{"dataset": "photos with spoken descriptions (Open Images, Localized Narratives)", "bias": "all", "patch_size": [4, 4], "width": 320, "init": "lecun_normal", "lr": 0.0093, "orthogonalizer": "polar_express", "epochs": 4.0, "lr_schedule": "step", "warmup_steps": 320, "adamw_weight_decay_other_params": 0}
Rows from block 7 of a small multi-label image tagger, named by matrix and row number. Rows with one number belong to one neuron. Each number is 500 + 25 x the weight over its row's rms, rounded and kept within 0 to 999. All counts start at 0. Numbers have three digits each.
Before each neuron's rows are labels from the 100 images, of 14976, where the neuron reaches its highest value: "colour at peak" is the nearest of a few named colours to the mean colour under the peak. Only what is clearly more common there than usual is listed. The data: photos with spoken descriptions (Open Images, Localized Narratives). In brackets: how many of the 100.
# fc1: MLP up (model.blocks.7.mlp.fc1.weight, 1280x320), inputs 180-215
# fc2: MLP down (model.blocks.7.mlp.fc2.weight, 320x1280, transposed), outputs 180-215

colour at peak: grey (74)
fc1.332:490523505485539503534490473477491518465515461484478515496522533461467521504505498500454456476472477506485500
fc2.332:510476514514532459477469567481443516539518536484505514446473476511508517485475481449477495509507531483492496

colour at peak: pink (39)
fc1.690:498526487474503508571531490477496539480525438504539501539491496521525523505482499493479470499498529462458514
fc2.690:460488458461482484467468513528521496511512493494511482449478526492503548456468508464523505521552532528497510

colour at peak: white (54); pink (41)
fc1.125:503480463544505521501505511510501491540503504515510482465507459479527499470530530447482503511489523495479483
fc2.125:506508519482494530484502497524492511469447492469470498526513503444473520499471473511529489508494515489504494

colour at peak: white (25)
fc1.0:520504482494517454461517472492474460501502503524524467488491502448482440488532472492476526482534501529521509
fc2.0:460566543500489472530510523499533484477479493538495512482494511530519502478481494517507525491498556484500496

colour at peak: white (38)
fc1.587:509511488461484501501538528485534492490520477517480471531470486533490491496473489476519475472506499470469516
fc2.587:507507520504522506524480485492489456506471495522547470525504466505556489483506454511493522495561468482499482

colour at peak: black (57)
fc1.717:516488498489502494496469475496506485526477490502527488505540471503524483548485527524486517533498474503492505
fc2.717:497470515497526462491469467474496480515524518504499482512454523461493518492523468509484495479488469477513483

colour at peak: white (50); pink (38)
fc1.562:452485516504486501471480529530481480479513515453528475501468511532543537518535521532508467496489494454522474
fc2.562:486529485487508525502470515500486496510492470499467485505536522515529509516490500510512506496466482481506523

colour at peak: white (47); pink (33)
fc1.377:480502499496448462478491508469460505521465518482500497509509478486472472533513531496512494502519545505480520
fc2.377:485471499506541472509542500483506464542501504501507510499489439517497480455471449509512515492464515485516511

colour at peak: grey (63)
fc1.190:510426489475509485491445512488506491519493508495473527509532483524484490501479479505482499486519495467537486
fc2.190:479524529507534499535502536505490490461526535521465529499469508496499478505490522447542512477557519507490489

colour at peak: grey (66)
fc1.150:516472525493482511487552519525468520495510539490502477488464482508484481502524521522514505455528496517511536
fc2.150:507508499517484503487542483483493531456546500477537507502507486516491446449507495514509498508453517482515513

colour at peak: black (100)
fc1.763:491510480492484471479467471492475475534483472469467483521504488510493524531541504495483516443471513512492491
fc2.763:537481493492490472468522502508505434469507502501496498516500516499495474470489522518468523501534470499503472

colour at peak: black (33)
fc1.700:510513491517542464471514515497466553513499558521503462522479541552500489508481449488513512532504511501494475
fc2.700:532506472533450550476494528535541444475524498491529487525531491524495494566473530490489510488478503479510513

colour at peak: grey (70)
fc1.710:497471540511508471474521491504544458504521536483501492513442505489525446466514476490516476496489532517459522
fc2.710:512540487521515482513474505483479518514509508504503525497508465483482487531455485481444502528486481492535493

colour at peak: white (39); pink (28)
fc1.387:491460478464478483513469474520505475499495481517480473488520503512527490503524497463552479488501482499514498
fc2.387:532487514554501471442514519527505492482505494524524507496467507503508520495521481493459517518549537467439473

colour at peak: black (31)
fc1.543:453496514515478487539490510510488491501527509547485485506478498501503482501495512455529504495507524470542501
fc2.543:514518516476531526470516517515487484472526528526499524513510492493464441479515489497453476510469511472516499

colour at peak: grey (63)
fc1.739:506541512496509494432537529531550518522532505479530460511540456487494518485502508537503482449485534509505503
fc2.739:498512494450516501528529491506493515539488525504482511490449505504531447499509520537445527545496440490495493

colour at peak: pink (35)
fc1.355:495512463501536510480505505503454487511462482507511505518456487526537519513513498551560490472500503487519494
fc2.355:484514498456453496538482496517493516495484544489457485518477502490482491480517515522518511534489477493488462

colour at peak: pink (37)
fc1.222:525491546571472487532489463515501469585502473569482486473508456477484512488526511524477487522476505454510509
fc2.222:502488481466515497471484479506496467467506521496496490498502545503524534482488489501470526491466469493476513

colour at peak: pink (39); white (33)
fc1.338:480488514444478471497465517523440526503492520530537512483468487515473506490502561500492512500511504528520485
fc2.338:510507482539471480519552521512497513538454496478496484485494547473500533480508481523451503484505517536514474

colour at peak: black (84)
fc1.95:510505523526511492489484502523504484484515467499481515473513496526532485506499462470501470509489462508484543
fc2.95:482465513507505452522496473540504475514507452533488454507511513476494514467544475513480455493550550513483461

colour at peak: black (91)
fc1.421:501457492473534467501464471470528525496495512484533474526489457494472500531493545475508499497492485482487453
fc2.421:533545520504507492490533472453496486471489521461514514494522518510461507536512486499523475490508544486507516

colour at peak: grey (68)
fc1.92:481543459549530528490462512501462485497559491494567462510521505470532517479531503471509487473514525473495485
fc2.92:474475496487501500518518549533515502514514514526462531479450481543521462498467485489490475500558516505496479

colour at peak: grey (74)
fc1.757:452469513539529536472532526493513531503480515546501501543489509532534469507511550516528524449503548491501509
fc2.757:551505516488489461544468548501523510499523528462444474515499493443472539499459494504522507510468519468473517